config.toml
encoder_arch = "quartznet"
optimizer = "normuon"
final_lr_fraction = 0
Rows from block 9 of the audio encoder of a small encoder-decoder audio transcriber, named by matrix and row number. Rows with one number belong to one channel. Each number is 128 + 24 x the weight over its row's rms, rounded and kept within 0 to 255. All counts start at 0. Numbers have three digits each.
After each channel's rows are labels from the 100 clips, of 14976, where the channel reaches its highest value: "strongest on" is what is common among them; "loudest band" is the band of the loudest frequency at the time of the peak. Only what is clearly more common there than usual is listed. The data: short read English sentences (LibriTTS-R). In brackets: how many of the 100.
# convs1: first pointwise conv (encoder.blocks.9.convs.1.weight, 176x144x1), inputs 0-35
# convs3: second pointwise conv (encoder.blocks.9.convs.3.weight, 176x176x1, transposed), outputs 0-43

convs1.85:130134134133107095111154140135136121172132086108149121077119092162122162106120139109154113157162129131130154
convs3.85:129126152100110179107122094104136099135087134123133139127134122099135131147065116144115110144141111130121122099073105135128118138111
strongest on: the word "you" (53)
loudest band: 250 to 500 Hz (30)

convs1.149:113101066152111110108099117107130140095107119149155137158179129158152127137119124147115132131123104125117111
convs3.149:134095125133140136158130102137124183135147142133094178119126141166122135086139153159111149120097131128149069118086116112146146126130
strongest on: the word "you" (39)
loudest band: 250 to 500 Hz (46)

convs1.62:145120126153126160149104140153105142140140160136103125154127131110124098103101123132137112074117149134066156
convs3.62:150143110084126155141141112178169125133087114123096157127143114107105110110129146102160169102086121112116160134111128129100166103140
strongest on: the word "but" (26)
loudest band: 250 to 500 Hz (34)

convs1.123:130149165168135107176155172128138157123122135130121135129126140080165136115134145155115131141136125159158096
convs3.123:154130141178101129101157088154144088105129115125117142117103079121133114176103152141140124103111140143127129109105144130131147138129
strongest on: the word "not" (58); the word "was" (26)
loudest band: 500 to 1000 Hz (29)

convs1.110:132119136112075132148139117133135144143105108135131164145115138143121100132160107117255124117173180086131153
convs3.110:147121136162126101139147103141129133131141149100123126111134067142115121151138119149119125135197070106119111127234102135120140134112
strongest on: the word "i" (61)
loudest band: 250 to 500 Hz (36)

convs1.30:091126152114143075162133154069151133124104131113107113111110188120164122134159160082139093117140189137131144
convs3.30:138112132117110140163114150138064104105064087125112128155106112123143089135149128157099134118090121115112100123106157159147117108175
strongest on: the word "was" (50)
loudest band: 250 to 500 Hz (34)

convs1.158:145125162118148116143119141149181133133083136118091142138112128134118107105128061139115122138085120124128099
convs3.158:121171155143126116118115085124131143136161143143113151137143143079070177087131098132126092113160126111153078140131163118084105129131
strongest on: the word "to" (33)
loudest band: 250 to 500 Hz (30)

convs1.101:131081136142124127128128076180108119126150104147141133141157157115145108080137150102143135105126114175097121
convs3.101:121146167091117119179114171121156113114111173144143134126079104139124124155129128106157077145125138139162136121127111123121110140156
strongest on: the word "you" (51)
loudest band: 250 to 500 Hz (37)

convs1.58:094127156152120099130097156124148138122132089066167109143153094116190101105122171144130110113130126139129136
convs3.58:115107128126132138114084141130121144116114060137101146128161157153150115123125138128112110136096144163145111139130123127101116178138
strongest on: the word "it" (47)
loudest band: 250 to 500 Hz (35)

convs1.20:106099117144114125144157127137100128159181122171174125109130146147138117101162125125131133127137099127106109
convs3.20:128175153157085139073127126096121171130153141163112123113139125131124136163175113148147119119123086058144123124154095159140141130150
strongest on: the word "he" (38)
loudest band: 250 to 500 Hz (45)

convs1.105:131142133091163118152191132114144143157150102144116101124124110102131089143118109114105092155110143121171139
convs3.105:159122119122111101139109082114119145118081134130154142150073088108083139149148149138150100149104128147143137110138154140143125172156
strongest on: the word "all" (25)
loudest band: 500 to 1000 Hz (56)

convs1.100:102132125134158129113096112169137130141208146180109141137120112112133128134154114089154137106106160123126076
convs3.100:140111131081107116146092110143101108126136100163156131144112124063120139131120149120140114131098119150111130115100132076140171155123
strongest on: the word "yes" (42)
loudest band: 4000 to 8000 Hz (42)

convs1.48:139145099144128128089102135120120113129142136143167135152147141138121126140111136131130142122088133127133113
convs3.48:122165146154112107138139114085112120139098098122141142085137058139117128125122133140110153142133121077118103082150078149133143125127
strongest on: the word "was" (28)
loudest band: 4000 to 8000 Hz (42)

convs1.120:136171082162132097051157166129151107119124150159132119118118155140118139138108124131108145149133128142157116
convs3.120:134110164127173116145107086111154131115121128112126135116110122115164099119120156101137130140158111132095106122153116106117144106145
strongest on: the word "was" (32); the word "of" (26)
loudest band: 250 to 500 Hz (33)

convs1.8:082125085141121124110102129157141127123117155135124117135133135112116096117126148122095107152097138110091114
convs3.8:118111125136100159106154123132123119094107117130120119114121133134070173126149134122122189102135110145161103101139061170157086118147
strongest on: the word "was" (34)
loudest band: 250 to 500 Hz (47)

convs1.102:112116108073157108152108093089126128139134142125139145107115133133124094078141144122150124154142082093126162
convs3.102:154161101103166131147127149141126177131114183142142074119165124176156150143075131123122111102126121132164119128129081139161122151120
strongest on: the word "is" (40); the word "what" (27)
loudest band: 250 to 500 Hz (37)

convs1.153:138166126152172160130115100169080158129106109112138123139187137118109159158087163116165076108104122168117114
convs3.153:198123133116127129089119138146159119127091146122179148112106090106119110127140141133173157125084144123071169122149127136140113130114
strongest on: the word "now" (29)
loudest band: 500 to 1000 Hz (28)