python train.py --model="encoder-decoder audio transcriber" --dataset="short read English sentences (LibriTTS-R)" --train_examples=26041 --gain_aug_db=10 --time_shift_ms=100 --input="waveform_16khz" --tokenizer="char" --vocab_size=32 --encoder_arch="quartznet" --encoder_norm="batchnorm" --encoder_activation="elu" --encoder_channel_attention="se" --encoder_drop_path=0.1 --encoder_depths=[3, 3, 3, 3] --encoder_kernel_size=9 --encoder_wave_channels=96 --encoder_wave_strides=[5, 2, 2, 2, 2, 2] --encoder_widths=[96, 112, 144, 176] --fusion="cross_attention" --label_smoothing=0.1 --decoder_width=256 --decoder_layers=6 --decoder_norm="layernorm" --decoder_norm_position="pre" --decoder_activation="quick_gelu" --decoder_mlp_ratio=3 --decoder_head_dim=48 --decoder_fused_qkv=true --decoder_bias="all" --decoder_qk_norm=false --decoder_parallel_block=false --decoder_inner_norm=false --decoder_positions="rope" --decoder_cross_attention_every=2 --decoder_tie_embeddings=false --init="xavier_uniform" --residual_init="none" --optimizer="normuon" --muon_scale="original" --lr=0.015 --momentum=0.95 --nesterov=true --orthogonalizer="newton_schulz_5" --adamw_lr_other_params=0.00081 --steps=12200 --batch_size=96 --epochs=45.0 --lr_schedule="cosine_restarts" --final_lr_fraction=0 --warmup_steps=360 --weight_decay=0.03 --adamw_weight_decay_other_params=0
Rows from block 2 of the text decoder, named by matrix and row number. Each number is 50 + 15 x the weight over the matrix's rms, rounded and kept within 0 to 99. All counts start at 0.
# q: cross-attention query (decoder.blocks.2.cross_attn.q.weight, 240x256), inputs 208-255
q.49:69 41 53 72 57 62 57 43 49 76 26 70 76 32 76 39 42 34 53 51 52 63 57 72 25 52 52 41 36 59 63 56 66 66 60 47 13 43 52 46 67 45 46 52 50 57 29 58
q.50:35 56 49 41 55 44 44 57 45 60 64 27 51 67 49 63 57 37 61 18 27 46 42 66 77 63 67 34 44 33 43 59 42 71 55 64 65 61 60 18 45 56 45 70 56 52 65 42
q.51:92 52 49 54 67 78 66 30 42 48 48 61 62 60 50 56 49 51 70 37 52 57 61 70 42 44 38 79 38 45 62 43 67 77 45 49 48 52 33 56 50 45 71 53 41 79 52 41
q.52:53 58 12 51 48 53 46 48 63 20 63 29 56 29 68 57 39 43 54 48 38 56 40 50 35 58 47 39 47 53 56 30 50 40 37 32 60 71 47 52 36 55 43 58 72 48 43 56
q.53:55 59 43 49 54 60 45 58 31 61 46 65 60 41 58 49 56 37 30 50 54 42 41 57 75 48 38 48 46 41 57 56 41 57 26 59 14 54 29 79 29 45 35 33 57 38 32 32
q.54:53 44 70 30 57 29 65 60 50 18 73 47 61 51 29 58 29 54 70 49 71 44 63 42 49 57 66 48 51 44 51 56 29 64 73 44 25 73 64 74 38 43 34 39 65 43 62 36
q.55:70 37 53 49 38 63 57 47 56 33 51 39 54 52 32 14 31 38 52 48 52 61 49 62 46 73 48 37 47 65 53 52 42 11 60 50 50 38 52 36 49 51 64 52 47 34 47 26
q.56:50 26 39 48 48 51 60 49 44 89 82 52 33 42 38 55 32 47 59 41 23 61 50 54 56 29 42 38 62 60 59 51 66 54 55 85 40 84 27 43 59 54 70 75 56 57 52 37
q.57:34 56 54 54 34 56 66 58 42 24 67 52 54 67 58 44 36 65 76 57 45 45 47 61 58 48 78 65 66 53 59 66 34 50 38 42 77 63 30 73 58 61 44 63 39 35 50 28
q.58:67 44 81 64 84 62 74 66 09 50 68 47 32 58 28 51 60 43 59 41 74 30 59 65 65 58 57 58 57 73 63 49 61 73 61 44 68 38 20 48 46 38 63 47 36 63 44 61
q.59:49 69 60 49 50 58 34 51 38 70 72 46 53 65 45 42 45 27 66 66 53 62 44 57 64 57 53 56 33 61 38 34 56 58 49 50 44 24 63 45 65 34 52 28 20 68 45 34
q.60:54 66 51 42 37 87 27 64 48 39 73 37 44 37 69 64 36 39 71 41 33 45 42 50 29 66 19 62 58 36 61 29 45 87 32 14 42 37 56 70 44 75 67 42 45 42 51 59
q.61:36 47 55 44 50 65 44 39 57 73 44 65 51 35 44 87 42 68 73 55 55 50 63 35 58 36 55 64 52 60 45 41 53 53 58 55 33 31 52 84 62 22 53 66 35 45 65 57
q.62:44 50 41 34 26 50 28 53 60 61 45 37 37 25 74 27 44 37 40 30 43 58 56 41 80 49 59 47 50 50 55 49 52 92 61 46 47 20 42 39 38 30 52 43 43 56 30 55
q.63:27 44 42 60 55 43 55 35 27 69 36 52 58 60 58 48 60 55 64 34 39 51 50 48 45 53 67 68 39 42 61 44 50 28 49 35 38 25 36 51 42 72 39 48 39 44 63 48
q.64:49 55 48 11 59 58 54 57 01 40 75 64 39 67 41 45 52 56 50 50 37 50 62 20 72 75 19 51 19 63 37 45 37 46 54 59 27 28 43 46 29 65 38 55 72 22 55 60
q.65:36 54 55 62 53 39 55 73 67 53 64 46 50 46 26 65 34 45 70 27 29 44 40 57 64 61 33 07 61 50 45 57 49 45 53 53 42 80 50 50 19 47 65 52 45 29 19 65
q.66:60 54 48 62 45 53 72 53 40 45 40 46 51 30 60 50 45 55 57 43 36 50 74 43 40 39 53 74 58 49 51 38 50 52 38 46 58 49 41 43 47 52 65 53 38 57 78 36
q.67:62 57 51 55 31 54 47 75 45 65 18 49 30 50 58 46 69 84 32 54 55 32 49 55 37 37 22 63 16 41 46 43 51 31 47 63 84 31 34 61 42 35 81 61 52 40 50 48
q.68:24 70 68 50 50 52 48 61 64 47 84 41 58 61 33 54 73 48 43 59 62 28 42 64 51 49 43 53 55 49 23 61 53 69 73 34 29 40 43 83 57 40 49 32 73 29 50 40
q.69:47 37 54 64 43 19 58 56 64 52 31 43 48 58 45 78 42 62 50 56 58 44 61 57 86 36 49 38 72 56 32 46 32 58 63 38 45 47 59 48 51 68 27 33 38 55 46 21
q.70:51 48 80 53 33 54 56 64 61 55 59 47 47 32 58 46 45 53 69 65 65 38 33 49 82 33 36 74 77 65 63 31 47 45 45 50 53 35 39 60 41 29 39 48 47 49 47 50
q.71:49 46 46 44 33 31 43 57 68 60 36 27 34 68 55 68 55 32 50 27 30 34 45 84 49 35 46 63 76 60 52 34 45 41 60 45 55 46 85 67 48 60 58 50 35 83 33 62
q.72:55 56 34 35 42 58 54 49 55 50 41 26 48 38 59 64 51 41 32 59 35 33 70 44 29 58 60 74 52 37 25 28 75 39 47 55 52 44 51 50 49 48 41 55 45 48 66 67
q.73:42 76 47 40 52 44 57 53 69 43 64 47 75 64 51 22 75 45 23 38 61 66 38 83 74 48 45 53 48 53 43 22 28 50 54 66 17 58 21 59 43 58 33 66 48 52 34 45
q.74:41 83 59 22 31 45 43 51 63 45 29 61 60 58 61 16 49 46 63 36 29 65 38 67 64 21 53 63 21 45 43 32 55 78 22 75 61 51 63 41 37 35 65 54 42 38 60 51
q.75:53 52 22 61 38 25 34 67 64 19 79 67 68 79 73 63 31 43 33 40 56 90 45 87 46 39 31 53 12 46 74 66 64 46 61 26 14 43 48 45 70 57 30 59 62 56 49 34
q.76:45 34 25 48 29 60 61 60 63 72 82 47 51 48 31 36 81 52 41 29 57 63 47 53 54 59 49 65 37 15 36 29 53 55 54 88 69 36 51 18 70 54 35 84 54 15 22 69
q.77:21 51 49 50 76 44 35 36 53 44 61 53 58 17 62 55 39 52 78 62 26 50 66 70 37 44 48 41 81 27 48 21 58 49 66 48 56 45 73 44 63 44 45 51 41 61 62 32
q.78:41 36 62 74 74 20 35 33 45 45 65 12 34 46 57 55 27 35 62 34 57 46 30 43 63 67 72 77 40 42 62 57 41 35 49 45 33 76 69 57 49 49 58 48 77 55 48 55
q.79:50 69 42 38 56 35 37 22 53 47 62 41 55 72 38 42 56 53 49 53 23 50 67 30 73 65 20 46 46 61 34 38 69 58 58 34 44 53 12 61 58 76 52 32 63 36 28 41
q.80:31 62 25 52 31 66 31 40 68 50 57 35 55 56 37 46 52 39 44 19 61 40 63 57 55 35 59 39 52 53 42 20 61 67 30 60 46 37 41 47 79 69 48 53 49 55 51 31
q.81:79 47 52 31 56 54 19 30 49 41 45 51 29 44 75 24 51 05 59 64 53 37 69 27 72 47 64 67 68 48 66 69 51 70 43 51 67 47 54 42 51 38 61 63 27 45 45 54
q.82:25 29 48 44 60 53 43 60 68 41 54 56 55 42 55 43 36 51 67 34 54 43 31 65 63 61 41 41 55 69 63 60 71 46 56 59 40 34 51 36 45 96 70 36 29 65 45 31
q.83:38 61 53 75 14 26 46 29 21 59 58 46 54 13 57 49 56 40 46 32 42 51 33 24 53 15 62 40 52 23 38 60 64 30 39 63 37 85 38 24 34 46 47 58 69 28 52 29
q.84:63 20 46 57 61 57 36 68 72 71 34 34 40 41 74 59 69 25 60 57 26 50 47 59 57 61 49 75 31 42 57 63 14 46 39 23 39 46 67 59 47 37 33 58 55 63 54 55
q.85:45 30 41 29 39 55 46 51 55 58 52 47 40 55 68 59 46 59 23 26 43 45 51 17 57 53 38 45 42 40 70 33 57 82 40 62 39 60 64 32 52 49 69 47 62 47 47 56
q.86:40 39 58 31 78 50 45 57 50 42 53 49 79 48 32 45 63 44 47 38 65 52 66 42 36 66 70 56 46 60 45 50 50 75 48 37 48 51 38 21 41 54 67 66 63 66 57 66
q.87:42 46 69 64 67 60 44 41 49 34 40 25 38 40 07 48 49 63 51 34 59 25 51 53 26 76 24 29 55 67 42 64 72 48 60 75 40 66 44 41 51 25 54 68 57 64 65 65
q.88:45 37 39 53 60 59 31 71 47 37 52 34 41 59 35 52 20 24 37 51 41 71 24 50 36 55 50 70 41 36 58 48 59 41 57 55 28 47 62 58 51 75 41 41 34 54 49 69
q.89:45 69 38 39 71 83 36 29 56 53 21 53 51 47 65 51 52 31 57 61 55 29 23 16 31 60 26 47 29 39 45 50 41 54 48 42 53 51 50 42 30 59 42 61 53 53 50 56
q.90:57 55 36 38 62 34 55 53 72 53 32 52 56 50 54 59 56 30 39 55 50 52 43 51 56 52 51 62 34 43 48 68 28 38 13 55 57 54 37 51 51 45 25 45 72 31 43 23
q.91:50 65 76 38 45 51 76 53 60 50 75 56 69 31 55 49 45 55 50 78 43 43 40 46 36 55 61 52 48 43 69 48 41 55 20 46 48 42 32 42 62 61 51 33 33 57 33 59
q.92:71 40 37 46 86 71 53 53 34 56 79 47 38 31 30 31 55 29 39 61 38 61 55 60 63 60 52 67 72 49 52 26 55 46 41 77 68 66 44 26 53 32 41 33 56 55 63 55
q.93:68 66 51 29 30 48 80 55 50 58 15 36 55 48 55 54 71 39 40 31 63 29 62 48 77 47 53 63 52 34 44 38 65 51 53 40 57 74 72 64 60 63 45 44 33 53 56 38
q.94:32 60 46 65 44 46 46 52 41 61 37 48 48 27 50 45 24 57 35 70 42 75 36 67 51 55 48 38 88 28 44 42 33 50 41 43 35 80 60 47 52 22 44 48 42 44 53 31
q.95:53 59 11 57 57 85 56 27 58 44 70 60 57 55 33 41 53 79 33 49 44 52 48 70 56 28 37 42 69 59 44 23 71 45 25 64 36 51 46 72 35 52 39 48 46 75 48 50
q.96:86 51 43 58 60 56 58 43 58 47 72 58 53 66 63 41 25 46 67 64 49 47 63 44 49 39 84 38 42 82 52 30 44 71 49 50 42 40 48 30 35 53 40 31 77 67 44 61
q.97:42 56 51 42 44 58 60 66 85 56 54 55 58 48 52 67 29 46 37 60 50 57 46 50 55 58 43 61 59 60 58 65 34 76 48 32 52 47 69 51 52 46 60 49 41 62 27 54
q.98:42 71 42 35 49 27 47 42 33 31 72 60 50 55 55 48 36 31 33 38 48 47 36 20 46 37 48 32 82 28 46 41 57 74 58 40 58 31 50 71 25 69 19 40 45 28 49 80
q.99:67 35 70 58 50 41 54 53 99 63 47 27 59 12 43 62 49 50 36 49 48 49 58 64 33 51 68 33 48 20 77 51 55 47 07 42 54 46 53 73 44 33 55 48 49 48 46 66
q.100:63 43 39 17 67 62 38 37 75 70 30 51 35 56 68 22 62 55 43 23 71 59 60 70 67 51 60 44 57 78 32 51 32 65 37 82 53 47 51 45 39 44 77 51 38 50 67 48
q.101:52 54 28 33 42 44 52 69 41 58 46 51 49 52 53 28 31 38 49 55 59 28 64 48 47 64 39 56 48 29 40 51 69 58 43 51 47 55 39 52 76 62 57 49 68 51 21 32
q.102:47 51 27 42 62 45 50 61 42 46 24 57 59 34 59 44 28 72 74 45 61 52 48 45 51 51 55 53 55 57 34 48 62 63 71 37 65 71 63 64 55 66 56 13 42 42 56 48
q.103:57 56 44 43 66 51 55 51 53 51 49 66 38 48 54 84 53 63 44 76 75 70 64 65 49 23 57 38 60 44 54 42 55 65 07 27 61 65 70 63 68 65 64 55 44 63 20 30
q.104:41 37 54 54 71 65 38 60 59 66 60 50 43 43 48 53 48 55 06 61 64 40 53 63 61 38 68 57 58 23 44 25 56 66 56 54 52 56 58 83 66 64 58 31 52 30 38 36
q.105:35 86 51 27 60 64 36 48 26 52 33 30 83 72 26 54 32 38 66 42 49 47 56 46 38 50 25 61 41 47 48 45 65 60 49 51 42 50 50 59 38 31 60 58 49 64 52 54
q.106:56 53 35 75 41 62 61 40 64 69 81 57 49 84 46 55 54 75 49 59 29 70 54 47 39 47 50 40 57 82 77 77 93 26 53 69 41 38 83 52 74 00 32 46 75 45 42 44
q.107:36 82 33 41 35 35 53 68 53 50 62 41 54 49 58 06 66 53 62 66 34 47 57 77 36 65 40 46 59 40 70 42 56 32 50 39 82 26 48 49 48 54 32 61 43 60 67 49
q.108:64 45 69 64 40 41 82 68 46 70 71 87 49 31 63 32 44 67 42 73 66 65 43 35 56 43 66 22 46 91 46 16 71 32 50 73 60 39 40 48 50 31 32 52 43 21 62 57