config = dict(
    time_shift_ms=100,
    encoder_norm='batchnorm',
    encoder_channel_attention='se',
    encoder_wave_channels=96,
    fusion='cross_attention',
    decoder_head_dim=48,
    muon_scale='original',
    momentum=0.95,
    orthogonalizer='newton_schulz_5',
    adamw_lr_other_params=0.00081,
    epochs=45.0,
    lr_schedule='cosine_restarts',
)
Rows from block 3 of the audio encoder of a small encoder-decoder audio transcriber, named by matrix and row number. Rows with one number belong to one channel. Each number is 500 + 25 x the weight over its row's rms, rounded and kept within 0 to 999. All counts start at 0. Numbers have three digits each.
After each channel's rows are labels from the 100 clips, of 14976, where the channel reaches its highest value: "top examples" is what is common among them. Only what is clearly more common there than usual is listed. The data: short read English sentences (LibriTTS-R).
# convs1: first pointwise conv (encoder.blocks.3.convs.1.weight, 112x96x1), inputs 0-95
# convs3: second pointwise conv (encoder.blocks.3.convs.3.weight, 112x112x1, transposed), outputs 0-111

convs1.87:475482562511495460537486550519454485549489455464507525492513551474482506500521507531464554496515486524495508481522508510515497513502484526466508518483490493527467475520480489492530543484481461512544483506494481521534505486513530491497534465518489499487488444489510497515480527447484480496
convs3.87:478482459528503514469482479498473472490517515457527516463474495554468502457475495527481502549460506500461470505512488447504514509496452509464515531504519444496514487486479488503514490514511478510486515458534482509502513513478484521499526503538483507513539488467481541463486464506516516491465536472542519521514484477533472514479471453470
top examples: the word "was"

convs1.97:489484498541507548476503489521509486497501455526485513483541522524512432465527535498470459526554465479525519511514469508519501556514493543467499487506472470506514497530537514480488514533490471528481517479512453509490509503502506466536496498516538488539511483503510507460515450502484492520
convs3.97:558509496483496491505521501472488485479527484529516503483529486531524466481462465526471528477489497494516479529499429521519536518475486504521483515492490457492523532467479499529491527478462475468495577473513480484533454493491477531518490447498533515552503469459522548488505497490513507497514507515482513516472476493492473531523518497506
top examples: voice: female

convs1.92:475513547478511538488500477537493485511520483518451517520489516453537459494488550534513484504512477461554535514505476495525472502498550499497507494532481460473502528514512528481500523516480481509490541505466508489474491450517521510537466491529533475527496473480513449458496501481510523511
convs3.92:512477481532497469502486471489482482484516490465505499509469512469508511552487529519508505505506510489484486470509491448468513509453501498450473487543533542518496463477499494504486487469453516550459444509490518534544519531527478499483495533534493492500507545469491477541487489500512479494538499516496490516429472532536520480495518530487
top examples: text has "not"

convs1.1:502500542539507524515501494489483498504474529529505505473546502506515522492513506516532500487519502523535508507495512541529474499532532498505550483500509470457476495524496484494536514491452513482505513398537487523498487508476482529493490478500482503533477469449483510496509511502424512464
convs3.1:498513465492506495520498503549460496502490539496483469501518463462540528496477472535520483536520522548512525491478461490484494493500469484456519561482492497511522452544548476506486474496470436510519506479455476490500482476515521486492473493485444477492487502531512519473505483479475493500537489498493460458508489473505507520534543519497
top examples: voice: female

convs1.35:508498517470521486489466490493521493545485532508516483488482500502511497515507509510483462549542508483531535498490544506484482471474508489510515492543498500452564481505514506477465493547439489482471478537468467515543499493478511438506514499505507522496517454509468472512517508517513462545
convs3.35:500468519488525514483481497511528527477484515540505462471472482530478503568490558482464493469461502462542449508527494492459461531555499501467550502513513473554477486488476473495486524532531496504470521497527513508483478466500500515502483509537524512514480480536506524518521494483516538489490482485487488488513465516514474535520519523518
top examples: the word "to"

convs1.84:490511484462504514510549488526521457488516519477522543499509512512475474513554481533513473476504531511454514514485467501452532489462494470487485517507469476480537522515515507442451513506492475465536519522530477521496529550497523516488478475449503492518505492513482519522527503527530516526
convs3.84:510546539489550545523489496531503553468507524534498501416508515506509505524526512470510517552521487493480502500467481492500498542518525512531514506554496506502509499526475475491523488523444538514533535486466487501473478459501501500487514492507468490519510484518505536480481518517548493509502472495516492502512521470562495477538502468496
top examples: the word "to"

convs1.70:487462522495539527483515520493505536464504505470472494498501479519497488491470513507466526501470527474501539511536534517521491496502457477533488516482447527485448492510523496507486495478494469497510485464523501495506499492501539494512541453527508589513489554570504501524498499495516516499
convs3.70:492511464494503512507518468525470466494479498487505500532537513495498513535555476510498476480485497518469501527493489464548470521474501495487473478502473494482491511439437494478535508454486486499508471511503483506533475499508514513512487493468465474519520504472510526501477463464503484526485507454412494494527507504531481504514523444447
top examples: voice: male

convs1.106:532558456514520512512495511483514484541506474495481462506496518540522506501505510517497535489481506479520507476483499529552459492506509535477487492506532534508470485481509523476548499532539442528492471518502532545509496486482523522529515498449521490507457442479508495488503475449509520481
convs3.106:508511518496514498444478476521505507491484522531535478467519480526473459480505449485493475508480488429494494458514533476463506475515490478484509460484516500523495479505510447500507476503524538502499452546500507541558532466470469512497501534486528463456498493501485505524471493519489465459508470528483509469475499492458519493479507515507
top examples: voice: male

convs1.62:511488453522489522477552471549508442492488443511506513518543498514521448496483502479495483504520454496507509494441489532507479488479472490507522527516482518481486476482520501478526476476501502513508483484521500497456487457507492482451505504469511463498495472460510491461530500488453544527
convs3.62:490493498486448516491496444501492503502513501490484489511451509453530489482479444481511471471460490498474516495498519495508523476485487457516510510496532480483483401527515506506500457467505472510464497484489497492496467512527511515498532479475461444470480465513482520524490492481464484473487455487436469474508501485480508485510497485496
top examples: voice: female

convs1.38:507478519465519482467493494497485534517548513501541471434487471537501459495464512529494481517508512504461456465496541510506502489537468511503513469517495488544516519483533481538504497521489498529494531479530430511502470499464476502509505514456506505513493477482524484453510492476461524517
convs3.38:486482483513480472485467480475520518569547545431487455483487500493482487482479459513552468480518539511492530513518545462531486515502465508464510483515545533483485465480488547450492494475513494492513455515463537488443452484515513472517494499525501515497507508508529501504515503487483502481499526498464486493498502499493501510509490504485
top examples: voice: male

convs1.80:495499491441515471492512506478532488483508502502496543515465484512469483512522473525482474532426485524529516508536490551528483528507494494505526514487481521476524489473474507458494477496473506463522537477507453492490501493473522556505524521547523530475514470514480500527503507543488485551
convs3.80:499493465510484474518493483470540479489498490487492498532484498491505502497514537509459500505534474484469494504484522477522545567462486526496485480497506484525532468533468487462529489483479529500492470463448468508490500492506478483452532528485472439539461498528536483470482515486506484466493500439490492487450493523494523501458527505479
top examples: voice: female

convs1.24:526503483492429543536520483473478507511480498487535433494531507507500540523517501478521506503472476533519534500502518495474504523504509497529501501482521505501460479485476470550487495472494489507480463536507474486498521491453523508532492533500514482527528493506525455570460523494529527516
convs3.24:488513499507515508518536467521522507487471498526447472499523480525520474489484480477487513488525490455514487525493463517516521536478469483481495517480524485518519510518467519458533458556457489507460418471455480466509492452489509510472475520509497497535514494494529521517521498473487510549498501484525485509537510480489480440524503496522
top examples: voice: female

convs1.88:507452478525499487515493509512473488497499517514475483487493478468488479477475489522502489489519497482564510454538505486523576518466503522470488494507457538517481489549489514517464481500457521521541483502484460467525453494537502480522513484536471474448511486509527493462491520479487512498
convs3.88:488545523504510500532491518490476518542510511525502473487523546534516504491501528508491512496477457484504466490513454469515480492487492466498522509506508502513550522505531490441507448495534482475529515563517464556481477478521522439497541479466501522507500503545516488479492511476476478496526480483516461536489518521484500515500525547523
top examples: voice: female

convs1.95:525530521495473489496560512540515492494483476515515495478504547441488489557513492491515492500500482500503490493483503493501508522477514551488478507500487494518535489459498517501568477517543518463523530512492461489513510467491462508498465488495518489542430539515515532475509471485528477531
convs3.95:437509526503489531533496476511526516477541472466509470516533484534517518497511533482530548489527501512489505468509459502495533494533479495486506486494488484495492493495520492528494512487523513499534493492448519542507537496503536519498546559457520514523519545510509532500571496522456511520486502468521467503509499488540508506528456536513
top examples: voice: male

convs1.7:516546530512521514466493489506514470552540542489490510453506493521507497481497511499490474507512517499487538494513480506494492487488496502504476513506534490528514442523453490517507542493584475535496519525483498489539468486522516536510536482490545514510498518502519517468436542474475481497
convs3.7:500517482483508493514509501482525459502540542519493546513534548434473495493499535444521490503489463497489488497497494497518533544491508451459485501506481520490462534433489522491483501459541492503496526459525491497478495495492477485505473496473503538488457495474488477486520524511498531522533429542493500512519476493520512528490515486498
top examples: voice: female

convs1.64:543525483491452483508514528486486513510517451500556519476490543549516481517502492474491555486519500491516555472504492491492559518490496466487528481460511533487493511515480448511508496523525524524539495499481492509484488495481455526503502499566500519462524490498467486503527526499538515503
convs3.64:508555485506476461492485495469488453509512469546507490490491495534488495509472486494495510553460512491517506514545465498513565496508457522481526484523499497465489503497504574474539505507487516516456504494527494501467488516523540452500493495486515494499486500482483520503468473507515469511512530572478512545537523527472520478503477486477
top examples: voice: female

convs1.66:533484485479535510500467488520572518520514468495531512471505521468488529503518496508487473507521475501472518495506566459514451540509515529510514493542498452504490483536537499517539502460522546462504498515483498469480521498503474475507499500521482507486510512452546488500482504446496527509
convs3.66:536500470490519482465522500514514468481444490477515489496479489516500492475483452480512490442524476529523492456481547475488502575496519481502494509487492534519535475490501492499512504491481525481480506514495520513488439554553454539487458507547533486514493477486529485496505481502516473443475512505509503545499509508529519507495501515516
top examples: the word "was"

convs1.59:530477483521465496486488495502508491489487510512500486514512518529554489465506528496501507523528518462508494464515500452512483526534489476511462445447548473512483499500525536521501505454458528503480498511544481529518532461498500533536510474496503507487480471460497481474529482500458562514
convs3.59:495501465468511505494566493449467521477542500531494530486474516514515490523505511492457504517528526505490544488499501508555523507544483503543513539512524488494487530497507526509471521520531512498466454491498514503465499490487527524497514448529546532544520487506490482509496550532478544479513483491507484523483514523511483462540517546515
top examples: the word "you"

convs1.43:494481505491543519517470554475485503499458508525511449525532497487515460562498488495500515510490531514526530486471469513506506451521503493494467500513492434554523490523508493530498495505504483485494510537495488496530466538469527485484513484510527513508503509507495498471506532499584529471
convs3.43:499535500501491499527512523469506479518512508482508502521510524502518525491485540493485514512522518490489444506500520458514522481528539505504453503512481471484499555474492522499503468511503491523487416488537527508485523495506479488494530448484478523498478510510518452492505474502443492496496491475448526539496503514479549551540456551502
top examples: voice: female

convs1.6:488518515494491463511518482484483539530522524520492455512494495449482483500499457497483489499486426471546493547477476526488495506504474505504490492506522512495489550499514514481482445552531483459491495518509509533466464518502479523548494531516496527553473512510525512473520482541509482507
convs3.6:488453468515449500565508490503529524535519521513538482511503523540471500528474497520469520515503544487487507532495540462492487523478462453484481456474488469503529484489487517503503508501529490409488512513524502514503488470478512478488483519463518519507497515481505471533521529487522451470470490479498483493490475469503498509508547482523
top examples: the word "i"

convs1.48:509508572460496531499521458533508521470492493532472480493508476475532517491493542505502560503525479497507511508539495528476536483528516512527456457505516509472518500506542550480473511488517481477529512502482499474477527482516527538494516520501504570507463521491518482499497519470497505540
convs3.48:508476568483498501500520499496474526473519494499510558503498520562471482478500533464471474485508491542548505481505502565504517521513522497478462482501482495496512496503506514491480509489500495511501519516539556486494506507500506527512556555484481535478515509516491489533490511468548467530517454481498483505481556477502462527534520510529
top examples: voice: female